Weights of a small encoder-decoder audio transcriber: decoder layers 6, muon at rate 0.0071.
Rows from block 3 of the audio encoder of a small encoder-decoder audio transcriber, named by matrix and row number. Rows with one number within an expert belong to one neuron, the router's apart. Each number is 500 + 50 x the weight over its row's rms, rounded and kept within 0 to 999. All counts start at 0. Numbers have three digits each. After the name is the row's rms in percent of the matrix's.
Before each expert's rows are labels from the 100 clips, of 14976, where the router gives the expert most weight on average: "strongest on" is what is common among them. Only what is clearly more common there than usual is listed. The data: short read English sentences (LibriTTS-R). In brackets: how many of the 100, against the usual share in percent.
# router: router (encoder.blocks.3.mlp.router.weight, 64x160, trained with AdamW), inputs 80-159
# up: expert up (encoder.blocks.3.mlp.up, 64x80x160), inputs 80-159
# down: expert down (encoder.blocks.3.mlp.down, 64x160x80, transposed), outputs 80-159

# expert 62
strongest on: voice: male (85 vs 46.5)
router.62 102:493485442379426483527560502505489479420571545429565499503595292548417464465522437571421521539497522468452474508522577421555452433537522516508486525521522545510476529573496562471592483481437551488475423405496467437443479558557536499503517512
up.0 091:461458486440485526416559479433548486524514552397413550542493320576518393464513505578528448530401555551519491526498525482508474424477520632487455442532494535490635476594543504541478473537456519474446414455464520394451514422538504437500521595
down.0 093:466544533542492362505477474615447601501473405540485561561578551502481407425390467468497522459517514466435498549593457453441421527466520438503470419464492496471509510459583559547492495567502506506472530531570462536519461467486502545430508427
up.1 103:476499476475536532520447496493468559487543434550478487506561571414406453559587432446544462539484500465544494502542473522543388496565464550604559459562476483442435534537502505457559440451455501417440535519540466550483493504526505616535612561
down.1 104:485504553610522450480566433441505498566444429455564581530466483529569529577508528432496366536507568498520487444541626427537459533510467550510490456554526467448474484474487428503466516499506530584575477466492525512512507457405440445507528539
up.2 099:523524530443419498442468452511570569460521516630559555582455572513525533437606465514518573404385571449444526497505583515555471486484513465542542487543516437407611560491562517427513505437449473505411479569442430548449500509528469504463435479
down.2 098:474544493499504561497498487402542458514461476506517480531456503577545507541507445496512485548586633432439537610673512529408567476460467521430498482475489519468536530463495391493514490498536596505575501560518577480520548446405402511495384443
up.3 101:546467527533536536501429484548482454440440478584560537478624554544460470491534461498501497496448392528559538484489536500453458498509556549501533365479482447483419581467438422551529469548617461496537464513445510478514436541440440533532469532
down.3 103:486475499428492534534402536515515530583497524479482503499421471441519512500473569548499424578589435495565443490447454524534488471483546498539587543490491536442640482562531557443417495436530443486469492494511519497655466557469506551505470578
up.4 104:475628537512556447499520571497455513590425499484501476548404423531542530541503561466484434482464469535490454462540497463546461568417467508524562529536602539467500522542468470531539505585489534485535643553547472486494529547445487563506540508
down.4 109:425424523548467565492503505419538471522538463582509533424555442521462493403561573486543496534538530473522427546547494542575522478503509432498534513585449466554528436521509508451546450442520532505480429479588476477476547581469416445548507468
up.5 099:610494520498555470597418480585461459473467455560572501537477400519526522476487457461532411515478459542504455473497455496493540466523576498549551546512495567437523482556499520478520427583499497518590446542502532492516587522493459418509507628
down.5 100:526454488455457550412487430469491461452492598470581600450537508514458504489487430521520514500457504513488555565508526575499522456535520489475404389478511501524460576522533531527581528456586540472458495479597542504555488551588515502432521430
up.6 116:468548437524555546551544382502462524462567474547475543461677507515481478489493400516477447521401515456497449478477524421502544591457417470518418490497535557530462508490482451518537575519498520482511456490463581522505459448542489464483541479
down.6 109:530450472514556530509491556463500450520456415457356427524419544459522514461541423572508556458490536557487499453479480569602390486511474430525478459466531505431578490513488516537498577481555502429524530434443480519507517555528525589413553532
up.7 095:527428546610442461428456523529544465415507493461481496512496398509477527519426523457604440471484478563382459499537561575508390428524490444484546590470476418539555522521431576570471438541384492513428432486517551547514534509544518514503525471
down.7 096:525477450475497435547465619428594517498506556527471492454550440549462459464501550566423445533551522380518442538527478499428501493499486498535468527472464598423520525516485570482477511530527543526554513534508497360446554502537493611502515391
up.8 098:567483515609525476436462547562498612363533488467528504640546531518398543559456463513457434506518490575531485466464496563526452563539473441376501497489547593520546516581506545493478452488471544532497443507509561377476551548507467555473459503
down.8 097:487403516508442446456593508427482538490437546544535529480458512452449395483444489590504475519515502523527456452561407482458516477505535518409414546565472434447481457592477494534493501459483537422477505561448551501431535588524498567518522572
up.9 087:448440428547457523504484598417490575485576534467523438505476478561470486463476526462474473548537518396522499532386532450545459498465473350596538551463556440457511496495511431464502514575475461485388518526549552450488467569637415593592551414
down.9 091:441481370457580443474436654556471488529537424498365546589465444456570529484548526608501544502574533544502512503392527463467514528507445547482472464560521583502512492494537546452561426606558447501506529487463460417461518473502512530465472576
up.10 107:565608490593561519541565428541568576484487568402497385415530491530465481534469534434397540515413642526496568497454586438486470489419459571520434535404562488523513473404448486460450551485448542483501534511495568502465515512560497490519400536
down.10 109:517498507548416503535426529518492475535537490405574629497506445450440439490432418415487454502534432533463538481533572526470515506460414486467527548406523472403498628516501419434528502490377599460508449505505469509503613506414501383460551559
up.11 096:457445553456526571465543511517423458424545443433463479546569539481557596452618561509522429541494474455476504490475496491506560604532525447504481467505582432483455531573562539543457531476479479466516450458528448493471507453539629479566479514
down.11 092:443491471553434498432523481480472536504559419476427495481504443506518466511437522543590546465429594443542474519360580549493477538556482521415559495433527451546473357451515501504529522502527528480524504466576543461451485395487577405470509513
up.12 100:538444536521477527555496467485539539467443537470421505493475493548478591502541531583590480554554443517542514461538470475419461501533528543429431572462455497514516509382446602565576556452480476508408514466526474525511541459535515476438617513
down.12 092:419526482500545441527512459477482512495486489514539471513548539596412424508526538577482511490491404507543510555539443552447664488509482520542437560583488480398437586408451483539456524559502514551624528494401582482489443495534548509385476500
up.13 103:582527553545522498455466497424513485437432483432470484532494429428496550467371458514542497469518500453531497458530505512473556450514530553528460531484353477581519515533540384391471440480508541429474425518483487536547443454482565467432534539
down.13 105:499540493453514496500432509541525410461575537493437476483484532493481466514530468494449537502487519521493558455408476641478429550550544537605415517523507597525605396614457573533443494405449497435621424568532490458550498439476479494468430479
up.14 100:396499482578474533518552561511469527480515463504536513541445461480568491506491489528583486528482459507463498460413469560417458461510447563557540611506500431554503417494566490563534532555450496433524534616463465496590598455412381436435452504
down.14 094:480433476462538523453508547562456554416505503543472426485468486478442555489521570406426525475534463492507538439528490497474451520462473540505476481534623601568521523458473631492577502447479507487424491522451552456489480456564442565450565420
up.15 105:578537517469568512566525517578541402529462470501518475502571467524404436504548508526477400536425509526493412411542447577534540562477494549506380490452477422475519497503447549421655353577481570517527414535469488432466538474478478474533565461
down.15 099:460451535550568465426540415495429401431513506437474513578552495586454473505537528545500591555403473550499544458523315553508571400484498513466508527458597500541545491520491511594487576587538482452380447492534518476555565478518578578496482523
up.16 096:468545552494505495483484468548527437511626540578399420472429511463454580468462435520600528505436493428497522525498450537444483405446446477469546601591576448500519580469585488502456491558498434592484432500509514492510516503511537480466546496
down.16 097:420498448479465503511528584576518487556446508415450474422536563509466526501487513526489490435537507566465449544575503570451515495442431496517502392439526559443522472583488533405475361560527531514602548426482529444495597498530553516514521528
up.17 095:482563504479499498447497353492413542451525479509503454399441553508478588561459521480493572444576542485509465534461517537426512495471402556503490466554523567487554495552490495553456532434389509610537580489521572541417422533492524523494485470
down.17 106:500494531474452439495561420467546435495469431563472397490556478566525450518537516467546401468589520549448458481498496559566570503525503464506492462495397563420489510401554468515536519481532430489570514451505536551523555582503425583535486487
up.18 098:491393547470538503422588478438447452516482523591530492456483542555483559466525506420486522525598448554506547453597464509489443516510460585434496477579442421451479497536458605485490548498556522516469533459475397507520397500498458500587428474
down.18 097:522443471517439411482557540529519494553507458572437518490497456582564449554503589558455492539468491430564518464529485495475560570494457565533511406583573486477534520535496585561356498509502493503569533482601489496536472432547415471562488508

# expert 53
strongest on: voice: male (72 vs 46.5)
router.53 075:380525505496445469506585467575459479504542626531491504549452536519496476516512537493556565459514471412527536488477525573496507535511456401486571475525390459513553533567494547619399464471536484508517488493462398520518467448550532534567490542
up.0 074:501496557471535473433458456453562510585474522533528505538436528533565505593578561437615608540422516437504513537471476540436643540406538495572470503510451544600515497438496475520459373441554496477542391549468454478466497446469391500470479488
down.0 069:489583399542549524509378474531436599443481502442564484474345461465521526448507538459517559510600518445513514515421583527470441629529472639551451578555460423572420479514526549490492498536477521467426479474547563475428422479444556512497487562
up.1 082:463475631616433497458519589443519511569491519478488571467434455503570445508501474426548519522487532488492458492465478520583508428492508407459458535524515498524529499423456558458479504517578527488357465456459468566524519494448528545493558409
down.1 097:572525538498481523443487575501434522470433497461470498546501482461481453457436481517481487508492546427494503540550469599487564429518494552536532431529501587476565504501547428500587534534538456510537570478466565504582462507621465530598558439
up.2 099:489541499456483506540478483427529478457515517462486424510526476513437534366462603481484484542519493396512564447485485566434602503592453502536509541495438516524561473523519440495462446438446517583477446428630514413490497557474516504512580462
down.2 130:490520483499480586449464481572514500496590563527469515523470504410496509485526488429528444513487484536478449503449483498411393580530447433466515546448644554539473505466436552574516479476528548418627549471434544415437510450575488417486485544
up.3 095:400529523525460531402556480459486473473482523523450521410446681587556526455491473501446510493531600469486566531473476576436539489488487510493549462434481490427543500406430422525478482544490446517622523414490463480611441504441429536442574512
down.3 112:402484426436530422553501543501593433492523436493481516435522461514569549538549517467438472493494441511471533484461559491468513516516440539516502428450533511485425552491525627498546545540442474437460562482598578513503563522532497561431462491
up.4 094:582491438488469432504498522509526574587501399431467414545471445513509535453562478496533526544513494431528471531512588442472463450458467507527579535508374553519445397537564513527402533463545519492470561391505549581421512485493455425442459549
down.4 079:551528497453443499443521511554592474550542491540463517527504531519583507444560528469571522527517596467439393483454482527505492445434477523436558639428545553521618504529487472448566488435522524505511593390553559473563417531495490385483464512
up.5 132:528561449464526482516494480485504470498446530526510511529473476500510491461421502486555538442462451464484495536460530561518525450516461550534528472485475494441559436396378382598365563557553573495545468461574556502502510568524505542485473578
down.5 133:474412395454561593505494554445476569521451533590518474532576470456550509499566575588532429554470548461508471422519565541540543434452446535608471479458524608381537462579471446506516526575483561491426460449538556473509513573499529434456482512
up.6 123:533526431529475545567526553398508540522486485462532466523608523577546480469536538549487473431548497504431470510474585480498400502559511567440428590511466494500455516557404482536463516404475556551567480550451511481463548453490492490512520416
down.6 146:519513546544421540413447470396416510496508564536519473620540530506441409481501376389464503571500376443540474484484519481525534498458559532584600509428584546623456548492454466554547536525480529526371540463526533436471474533624466445485502567
up.7 071:495583501512515474473581499519554533544502587528440487511446531407341426556485496453486430529590539548498564532504472487479473543557544458451483423551516433482579419512516468456457466568528473476469584508443542507562498396412525466484486457
down.7 085:370452509440536500538501464472542541488475424403458496471519461588432456515614455525456424539482472436459568539491474463537509462508474486580487595492555555486428506499518503483517549472499538504502495393498585566496484503470500515467508548
up.8 137:407463511524623514477463536482491488475463472443481468540479573433521506575448492510406393521554588437636515529487461577503496537574537431460602397547494500509515575518453537470550499472542467493462505380525418497611520425422378441465547446
down.8 121:584490528518456539435461515423530528590493530460504466475521507349493472525510488600483362459640509621558470517515499400611508451541528509399557497518446510464447507485517487519605455496478560465505454477546466468521373495454480504419514535
up.9 077:503541463566486451534573498471614570548516525493518516436528527476422461453525547506510477538579479515399517521400535526510554487459474506502578565394421502562499454557482543512527501563615556457496527537549530497455464553452546403437420498
down.9 093:522486565495403383533515475548416479563548501512524498524595461548549500582545485562511534495461533489506531571484498489544518519424515586481473502545486530463409578568537542458552431458479471471495518549465445499429526399536516591436466528
up.10 054:578492503493524575517494472511522553524431507585451413657435496530461398474454471517525599444428477474517514474394522572493582459492502475488455511585499536570476537534444409505477496453582482535502482542570506421435440510495489527541480575
down.10 051:482489506526475581546431472484537581487551490524520491509494415516476471576619464408351555455519494523497478520507488475529420478542507549433488519598517533532528473469491503586491433499531480536517514453520474591485510437594568544523560529
up.11 036:369490532490525431444557509548513448459476484456388533488455535491587501470468450532507430421459492551474540513511529515451519569608498572494492555540457488500468457550446552412458536516403535551566497432543482434511528489661450544492518450
down.11 039:388471534588527516433537459472395443431514520507445607454575517551553398478450427477476392452420565508581471471581499445468485455527521508474518508472485433414521377486471522518466495518469529458536497561502576473521448496456480511519579542
up.12 159:459582486412534491469564478529471498471502510504580482512519482548504582522477481466518610537513514453473453520493484531586498575456433395503500439479536617469435526441515461501491589467430541461444473479464520561487563405528478560544428541
down.12 138:490476475527552548509581507502608554554588495534487535461572503500479438464435587559551569486521488445555456526542638586457612534452456482528556485483513456426477477540438490526532462582442554546518514519456475550481455515492462526484471483
up.13 060:433470586568571519498571451449567531540526556574471448451532487426589605496409496523567531460561507532547487496521403448430519480454506511494494518510398483512475409459558497528485435393470534463487505436379534577500443476407478440524500483
down.13 059:427419457527493488463542497610511460530421550599570468439519503489518578515495608483531466492522495567464478528470496515418461622531527456496472474451521539499517375505429491396536547448464478560462476430493538378581520426536524499604518520
up.14 047:475496532479495450523458454481550455388501432507508488495486491502438515495438410416525480479613495536464505521507512514411499580448551529442530555471490473516493542493418532476440469405399485613505499468573451531574582512503515485470554496
down.14 048:482479490506559527449562513515566479475437542601415417511619494488482453457452496491446560505518510558536563462523480512528493575591565522507473494494593573539575425541423447504482524541430456507540415518465481474541491547381473452508455548
up.15 136:518474569551471444473457397513565481548505524567517559506460552504558439418524552442520494466449573503545397585553545461552585433476439599579566503421438520543529442544553522486472488511421489555444350482532452533484508528522475488528537509
down.15 118:522567545423562573437509492507490627353491521521591507594477499492477516555445545527477520450456509409508474517482507501492483502504503488500571557444492490508437457546469453486494586492458433551549504463492567430552546540514481477452462517
up.16 115:567466516496490489420518539512511502458543557455472589390530462380503471511587529543462493493568550559435537475520534553462561501561523470501498531524534475480466505623487544500517456551442507448483372518561427422583507515531445470531534454
down.16 115:494448525595540599500514531537525483499481515559487466552491533519469466392490488488494482531538390370543477564535536532436519384524537471387521534455532484541553552464515490455473524446551503582456492452516568576548548623442470513554470451
up.17 165:458561416502474517495506433500505489506506489608470482474490625599465516543498515467439548575474444480487464467536535500474586486459517538555568418525574447476522563576518502531367536479456461606547445395517518412531497498550423588555503582
down.17 140:471429511431513475539514609592545529460543496365600438607517405480517487503557550483566554506415415508536513553471455544489434575398605452464445430430574491576559469506507446485553521554464549577460553519459503502494505500549505544573441455
up.18 092:491565518487576485508474540414514436563519469485430548537354466479518501498492490492564494453496543529473556480434590494550532490463500460498525491552553422530383408442553482439436548496561531588575499522647495540434485495492567471501434457
down.18 097:565478495444455541430560609451533450505444537518551509432477464503519496489523572453389554502517484526442489597511486454483471427549464480561476503579498447560342517476440503490513447518464474485552500419417484460592485522444497570459467465

# expert 59
strongest on: the word "and" (37 vs 10.3)
router.59 114:494539440527469458480573456483488510490556545523496577396598584433478500434498446556529462385576466443495415463470538402477453481520568475432449480443519540488557420487443522413607516516583396482492500416460532515507510426450434465536535562
up.0 098:543500496537474515464483564450520504518425474330504439491483557498477532456474522492507529509494469586447561422503550485575513507441493419565457432487508495513475558506466520415500559381509427516482538533410524608559538565488581539499366459
down.0 096:518467452523417575537445478478527577421547481413547480411469469472512516568469435490405522552521548422535547498500482516566495515530543396509457465505497520546517478584514491502531640451533568459477477458535598471512431458427485511475466459
up.1 093:479517516478546529496479475548462533449529496485501388576542466462481450511540531513449499430396501490449420543536533499551452478566510407570482558500512463467497501553602488442582511610453497463499466531473603495455553329494465493492467641
down.1 092:485406415534490460534472460541527489499451394453559537567451494536522535566590498517460500623433571510499562424472560450493504494578497562459570509489522437485580503452441486481433629441525404533494533451416456549473464487513496517522523492
up.2 104:484458463522522537557406548465512486571550498480547381491462482436603612572523530544486501604428578555506449481575424501387479448537488518529485549507444437483500524544514549462524550463469465427575353491512445443507491512530441487502571491
down.2 106:501495440528529570522443475583439525493459532563563525502592404496459429470558563473524479521517531430485466475514449579471543543466488554568504502524539458513535524474409555540419593450485513528425468541510525382475508524513429485501447635
up.3 104:483500545501510525491519446465509501485514538567475505534456492500581451522464560474519539538547575535397430501565517472473556454548455525375421590582494524472562432431486548562526406419398538419583481504572441489550522510470427585571563502
down.3 105:466451558505493472481502461511514496512547466552459541492567510511528465445527534465511431392418488508494481553544541518499586598519482402452483541429516531454482491570490402433501459465572470530466505450523517408478498423563439424410426602
up.4 100:491491484526556476425489572508569497455439467510479434499633517397514393521452474516534582407509563500574491482545599476451475430482576546526418464512482474499511518412474473555464491522564544508562559637494450490530527533459568538544594563
down.4 103:539547520569488522521503467444444524568462464457550538461445547524548509479521498540485547523459573525430437503521457571498499472553460553539558496552424507488446549520570472518471536490622424505560440430532478487546536483473536540502577455
up.5 101:494471568556529586450506546402542577547431423474574538463431508497491522608570540391528582532336496553460547564473511443504564419468543509574477502482558502537515496465524477554508485422518535482508536508553534503556466485448524497486496581
down.5 099:482512513502481512452540456456571464567472560481517487632476593517584484488395554471515451442532480548556494513484508429454486453524456498482550511516619448588473486457483522503475486462597509559481521516458551520420510564464504500554501488
up.6 102:490380426457545531557451570490500513555428553533481459510500527484531536500507504444507393521593417619473527475426499493466600489509582520571552505377444457408546489466465521481505513513580439455478448479487565629394469471526475461486478571
down.6 097:573483462503576532506470481410495495431520442489539538480476502473419505521521530505367427507467503575567541443531548533509587493473513559456556405586566440467439448440596412432554520535436504504472552467500500460486503545494441512542498502
up.7 103:461470521500490508471478563468506457475483500544509537468519435446559457588472537494442437532489474543392508514522430655464499509519509488492579472498494619492465514530523448609548442470552584567461535550570534547428501567476480545492489521
down.7 103:369504464507520447507412468529491434504457483511558503589407538563524460439546466521541515463513544620602559521536513452482534528489573445507426422436524481530534485604572509588490424525414550458564594433548504464500516451532497559428542480
up.8 096:556493499455493485544600544473475508451530523508639568475396499539458490426513458493442546602485515473481403454495464490545576513445605414509433589430551513486512527393540612488508522543503498493473508418558517508498618501565471494467397490
down.8 089:561539427439445471487414585545573552473481445501492497573464460508440510474558540328522556467602487451479616512403509485506461485567442512545550514481458532487566498458536385421488578502449534443401545590567427477540462492494519517501454541
up.9 089:541551534466593542430482357410557503525503501578426564422595606464450557470514528528469493468539402474524445491550383466414510485450535470495405483514530448529492505429453503545570518438555463537577514525482574426487458493501416460477519467
down.9 085:493535517449502520449647646550504520443509458495524476529521429416538482536426522422575360492498397448450445466513548451573448457527501462435469491503458495449511498530489449518469459459513552410513487477506501529443562503570548469375557453
up.10 104:537431455475568496562424430440451385508497553548482451486447544448550486587531555583422546509510568486504518524529491529478536491482498457395409449499549499404433534520434522524566580489495519548467419451489481422526479500509508456460524483
down.10 097:451536526626463424454580547473459507474561495511497478482527485448397410528445435502551608552483533476498541467488491417578430555462522487487537474500485518459513537492539408563455511508477526532587581534506492544435476525529417506475541418
up.11 088:562485570519542447454603512566561578514436476443421531480539465449412544471524478501516492498653551461527450545473480566517499501398454481497593524489416515520542549479512497493476476572486523548460528459566545474502625492462521452513467536
down.11 096:535522481444443489454514531535553529483463524589529481489539504567517449507536449469510503609415455474497516443473494544467479495556363508504500464430463452554570469580526635573525498514395570632523453492456446431557448457664466556549466510
up.12 094:556464511481398581423507525491448470500607514483547461526456483493512466525487552444509568524502450421543510505568484558520515543492598526469566503442654478519470570509526460491440526421382499469524518526432534536453542455501430565445600465
down.12 091:522504486557486572571511479459532418414658458480497666534530521498359499471463574476523515506475479494483557526489447518496512470437469500449459510515465544425386453500524510522487504484506481548547565568513535599439519531405509576546469441
up.13 103:591540610406528509543508384498507457461456469502451451500497536516546496561460566461509554491451462552505447558547414488475539539478370471482532486565535565491555457440497514533570483505436503468432528476473461459544604492513568569517485482
down.13 110:538484526607488411435618510509564458556478547508515479523458668508516481534514483458550496495523480470490494469589550484486447539468517482515406468505557419566586530553460530453455628563570531564570421555429490448426406547565502507529436452
up.14 094:399547588443406563460503579457517461534535490499445463481409520483482465591464506407475517570522503525437590595546527530513452520548554463526505507502490566479507504420491429544531500445413490525514403412521604516577454539496542411459608531
down.14 099:547564567467515486525494534408532521505537509484472478512475454488553443601485505550456409478511514524474571387350468405533481535533486464477526469478493445538546442462528588522442503462547538464631554435476469551499413467561495506484533432
up.15 092:559555587495479453536479541473509530528402412466477418582581481527446506511479591519488451491502475572411481501431483575503521489542515475472533467521490486562504439525432568537521497509467560453564602433531470425483527435486471499556434552
down.15 093:491505375489602538471472511598515465427534495618478529493457414504514557504518495482527540546521424489515476460523535511466474459466473483538448442498556542381539464469558590432488446449464490530513375546520506519530584596494537569526444479
up.16 097:418502564527505525502387574374564548467573431559555481401421514471511476410473558439559550580490526541490506663451479583552473544537479493526568542471448453525532500567546432557434513533561491573511432493480466536461431575487412555446515503
down.16 089:433493521568522498430442620511572481523486583441471579521568530444502572542548432579527485413509451566450466586461425502415473467488458451437431373442566579565479431459508525547483446518476501475491616520584557573468574522535577579518499480
up.17 101:459492552471554565504488583538458455464424539536482548582462514490484483506533407556504498559561502549534564470480390501512577498559496508548503530546504484496433533589533450386431500538550399505449528452498460294488485475530476482460498501
down.17 111:520601554536520466489471492482538526481501558498563501484459437449457538457527412541427488481524477514536494481539416516478486521581475555428548466550534444546500421440485528523395491565556435524488489545414409489550555537345521480525494440
up.18 101:486496505482531520485463401520588447469540434565601558496560534577467518589562499521464560494578458511523448567631551492472540440576431461433473424563507532501513429490585550442544489453566496587511504398467414493560488538571505444504492552
down.18 097:442407509496458470463504495554470528608406485411526531448486479536513511542451539514552462479535494424461510517517430545510482617459526524498489560368461497498504571487510514464390586429543449396547524613511557579465451431487539487553433465

# expert 26
strongest on: the word "he" (38 vs 10.7)
router.26 104:509560554449540460473502553492463453496438538496570511452536525524494598497540532479548517607516433479479450518422442488506447544420404345508511460517445457446561528544503540553507577510429484476546506528483521485569560551475472542446493479
up.0 093:425475568517514474478442517474481553509456491419440477515464565527428493484479555472514460586501441485497479498396504415439501509474519452478536457499557584485520502444594456502525481481585493429586469504547549515494500553533495469481548517
down.0 083:541552552630484487557426584501554492573552489499515630576435522520434564440534427505485601404409545457590524520488550581446546526527559520508444437472487504518559426598508468458504472621604539483500423519418507430521454474501543462380505470
up.1 101:415553595480512520438476554530508451515496494450511549456513538465577559470501418488526553422493469519438453461513462558392543486447484480566560538465560493564550473437430409576545584539516560473480490568491482514557435546484496469493461448
down.1 093:449548493525505498504404523451509456453485564488473603517503444526451494417510442529549545456487524455500552472438487497433519498467513518561524552583620410507525376525506415567511462529580490489571479557594579498521519492479546543575489548
up.2 095:494512490519482527469520554414540478544578557495435540538490654510505530359514425445477555539506596526497519577470385472502435545516637448493573501494479571487440487447469435484429548499477522475527591449488619538453483535483507499468514479
down.2 093:482463407510505450492506483466522509375438457483558520502428585528496495465458412430543466433461483541526526374509477521490556507553465559547419538504540531604442494493541529460551534485529469428428529445436561603491529490522518577504611601
up.3 097:470543508451491497539415494481558493577493513432505539444555525413487509414501486487475439491470458522545543481466476517542534420438465478558518410476518510525474608566443574525501493506618455547550505444528509523472503486443562460466480487
down.3 089:515552563454477549446495523497478500447550546514521493494454493451430498590487540531538503561489486508523458545465591449485503522545513560468426516487602445485511478608423514512461540424394510545404427481461486448503524468518502472533531501
up.4 096:477508595460502426532456429545544532447482547520472465516467472455463507502547417532529451522629543463493449496440522500500437527414482381581502491491457411482522549532381507486568512590565399490445514524509474569486490497507458544521449557
down.4 102:481438452550396460494464482477427524554487526568503579495461563490492557570523518572472526514482499481496451535419445491460397497507456442578585482495433506490530494462419502461470479542449548518463477525521562518527547428452422452532471450
up.5 089:411438466498508486561510456572462469536611500506438566499528533477494559478538539505453521424555437505555521498465457462526560583491580465539526607396481496552405432444410447510588523588592454478516466466530460539530471486508493485475556496
down.5 092:498421471545456517514452464476475497481570474589501462601591570490489506507523554503578468465492466438432502539527521493345496523498511531521612582421491501510461524528466477480517496538537519476405445559580469463505527477527495477489561551
up.6 105:399580545487518512496496510476441588536384531469476428503546525545525531446477445436475507555531488505571518495501461429430431507524531459497481462472509490478506476470560476569438590408480530488518425540515469471527500487537484483573522585
down.6 107:434432531418487525492547665510484479464380513565463531508548500502442539481529452523588508510497499448487532456527430483490523459530525358531433495564531582450522584481502551501462428459411496524586463389623518417537454531474468471469579494
up.7 098:542454462434435518520557429596494480479511588540501424556486495485433500481513505443539552353427528489502563560497559604470480441515537422504549522469455520414472491433496481544453513517496541550487434579429468466463457454477557484582444521
down.7 103:463515601437461593473464524540459490542498508544439460526505598526516523602426471478492559542591508564575553468506519428512500497525526559487499432466562490447447606570539494473453461517471495426493484390458522516450479523557458551569403469
up.8 102:464487439500484513563506519472527552552464516532524481617560525395508449444505457397497486524489547560483552472469473462519430444572491431520519527471476473504490537416518429447503523475397503468466514491536509421496399437576422496610415569
down.8 107:499458483544416496441472537396477478505452471458517475503454528583490531508498480452511486515565556479438426533567489506474490552498478579592466419540502532487549498494475531548489511504540558413477466472537569446497522522533528500483553370
up.9 113:534461572547526520512490557494518576491433522493449522464442431411481461430510423492498425472524459484538513563525545454496583442522545486501534387492560528564472583463570385457522535506542587489431570522494456509465524555478473483437491460
down.9 114:552522459496509493451476544486558501421535515467454452455306554499456473531445504538495634512546485460434517515487507415492527557553562481480463540418515494512515499522322490541538564496469445521597595560431500544625486454489516489393496453
up.10 093:476446426368520484513504445467601525450532495473461475525524519474529522558482565551553467521487482453494536462503391461516486560583466542396497549516509544517506458520511472439502497551535555515511401610477492578498485393541386488548508517
down.10 096:564463495489497486650542464458488500521540469557482558501559486492549480433521540596519505476498510430530483551580519578565517556497493523494512467475433425566449491514536453470496486533514530470528530568524504516417493346553529545539538494
up.11 100:444547502460535490584443454523487535631506519490481435498467446453526513472581474593455439522469449562473546540486517533547435550529566471476496526498616509474555541483476539485430496529538474522525536554486511558553536443536544466606466542
down.11 101:488488456464430464440540585515456486492478529469504585436566484508535525528495495475613614510499492511500531465493436503455546474550517473557506509442495509542542458421551471475541450554487615513467537479473488460501531413543424657455548445
up.12 095:497469447451548477534497426463532472384477470545505471545546492433501469572429471544484449477562459488503561468548464458516453529511528514507447502505507487415414464513505435546556375448496478412529495496525493443490476463547526592552510523
down.12 101:544487507609482553448512518534438518525489451408542447464416480578495484530554404576550552476417575489566468506437501445519538450486499493480492498541437468545514519463531511451475414479547478535413482582523446501534490557509559423500524489
up.13 097:494473582498459500496524495455508363463562503478405507526551568548555477540472467477489427476606543537595509447516440485501434547452564473437439500493576516391446535517404590484440440575487606545631547437497487465470501596533544529496515566
down.13 101:528417509550539408506456371540536539435521473472579586519444561522515508448581545585465432474465464575391555570584500542507532502572470553473547512569525484497450525518584500435489443415513458520461496509509445532538547539425522565539451529
up.14 108:578567420495619552424481400516471474545492542483474512504486446470429459452639498433472460534455468569544491506404479503529627457469457508446425546433561523530510455496560483596532521506462476486500516523546458484523543541504459369445493488
down.14 106:483491482437507431524507552425542457437512587472465486525457439398530444439417564585391552430512545500522500540489586530503484488376537540531513496558556434516538457522478469479496466500506487582526528572450576511506495444465454562541518495
up.15 098:498466372499449495479414467549501550547447534483528542522481484459538457563457509530446528588528501443499421452523546491428569494567542544491512538477491531461469443582568461491551519550439525439512419458554450480566552493470526512562487602
down.15 100:574579585429473499500506327556542472431436477477459529526464487503521512467525567472456431569531532416516517434518556410603434400378465498542493552437460496477549518487500506452476467562439566493475599564494558467498509421425415526589505524
up.16 108:468414502462373483492481422508511550461434454491546482578492498453586406577506508470490439511484439471442449550520506476521538520544515530467529574442487555539566502532437479466565490416405507515490539494431481475571590519526482484478501537
down.16 104:548483515497478444457577422563517523502436500582532456524595479594470537485420538405397504480471536417511578471540551444491515470439554525625531450560550492490563561445488443525464444576493436413484431500488548486448486459539435481601511525
up.17 097:448468532425554477479559514536453482546468563518462551549462636434499535374572592597547575538498486487475503477387479533495566477550525543463492465484585557499543460480441474553460597403499465440542513602587540555404474491459455489540463507
down.17 095:492504564539594559564511523534493497444439489460507517564578438492486576452585543504451558432451479482526603482438469486576453498513544425571495595493490508515557511494531516465582491507532499513649473473450521439528495458541543564451539472
up.18 101:459444577378527542494494477483551477516562541463548471491562455633558470567563555551578557465478492522578431453465382466472524469505577438496562479539488576475563495537529401487509525550512502462478532450495503528456551484436570458421556559
down.18 103:498494514556552520463355522465465454488395513473600499504548588532474464527468505492518551436438548467475539517502481573510509489555462537515439450455581465460493450534601529481468476509569521534514557490550379444490532472489507554502516509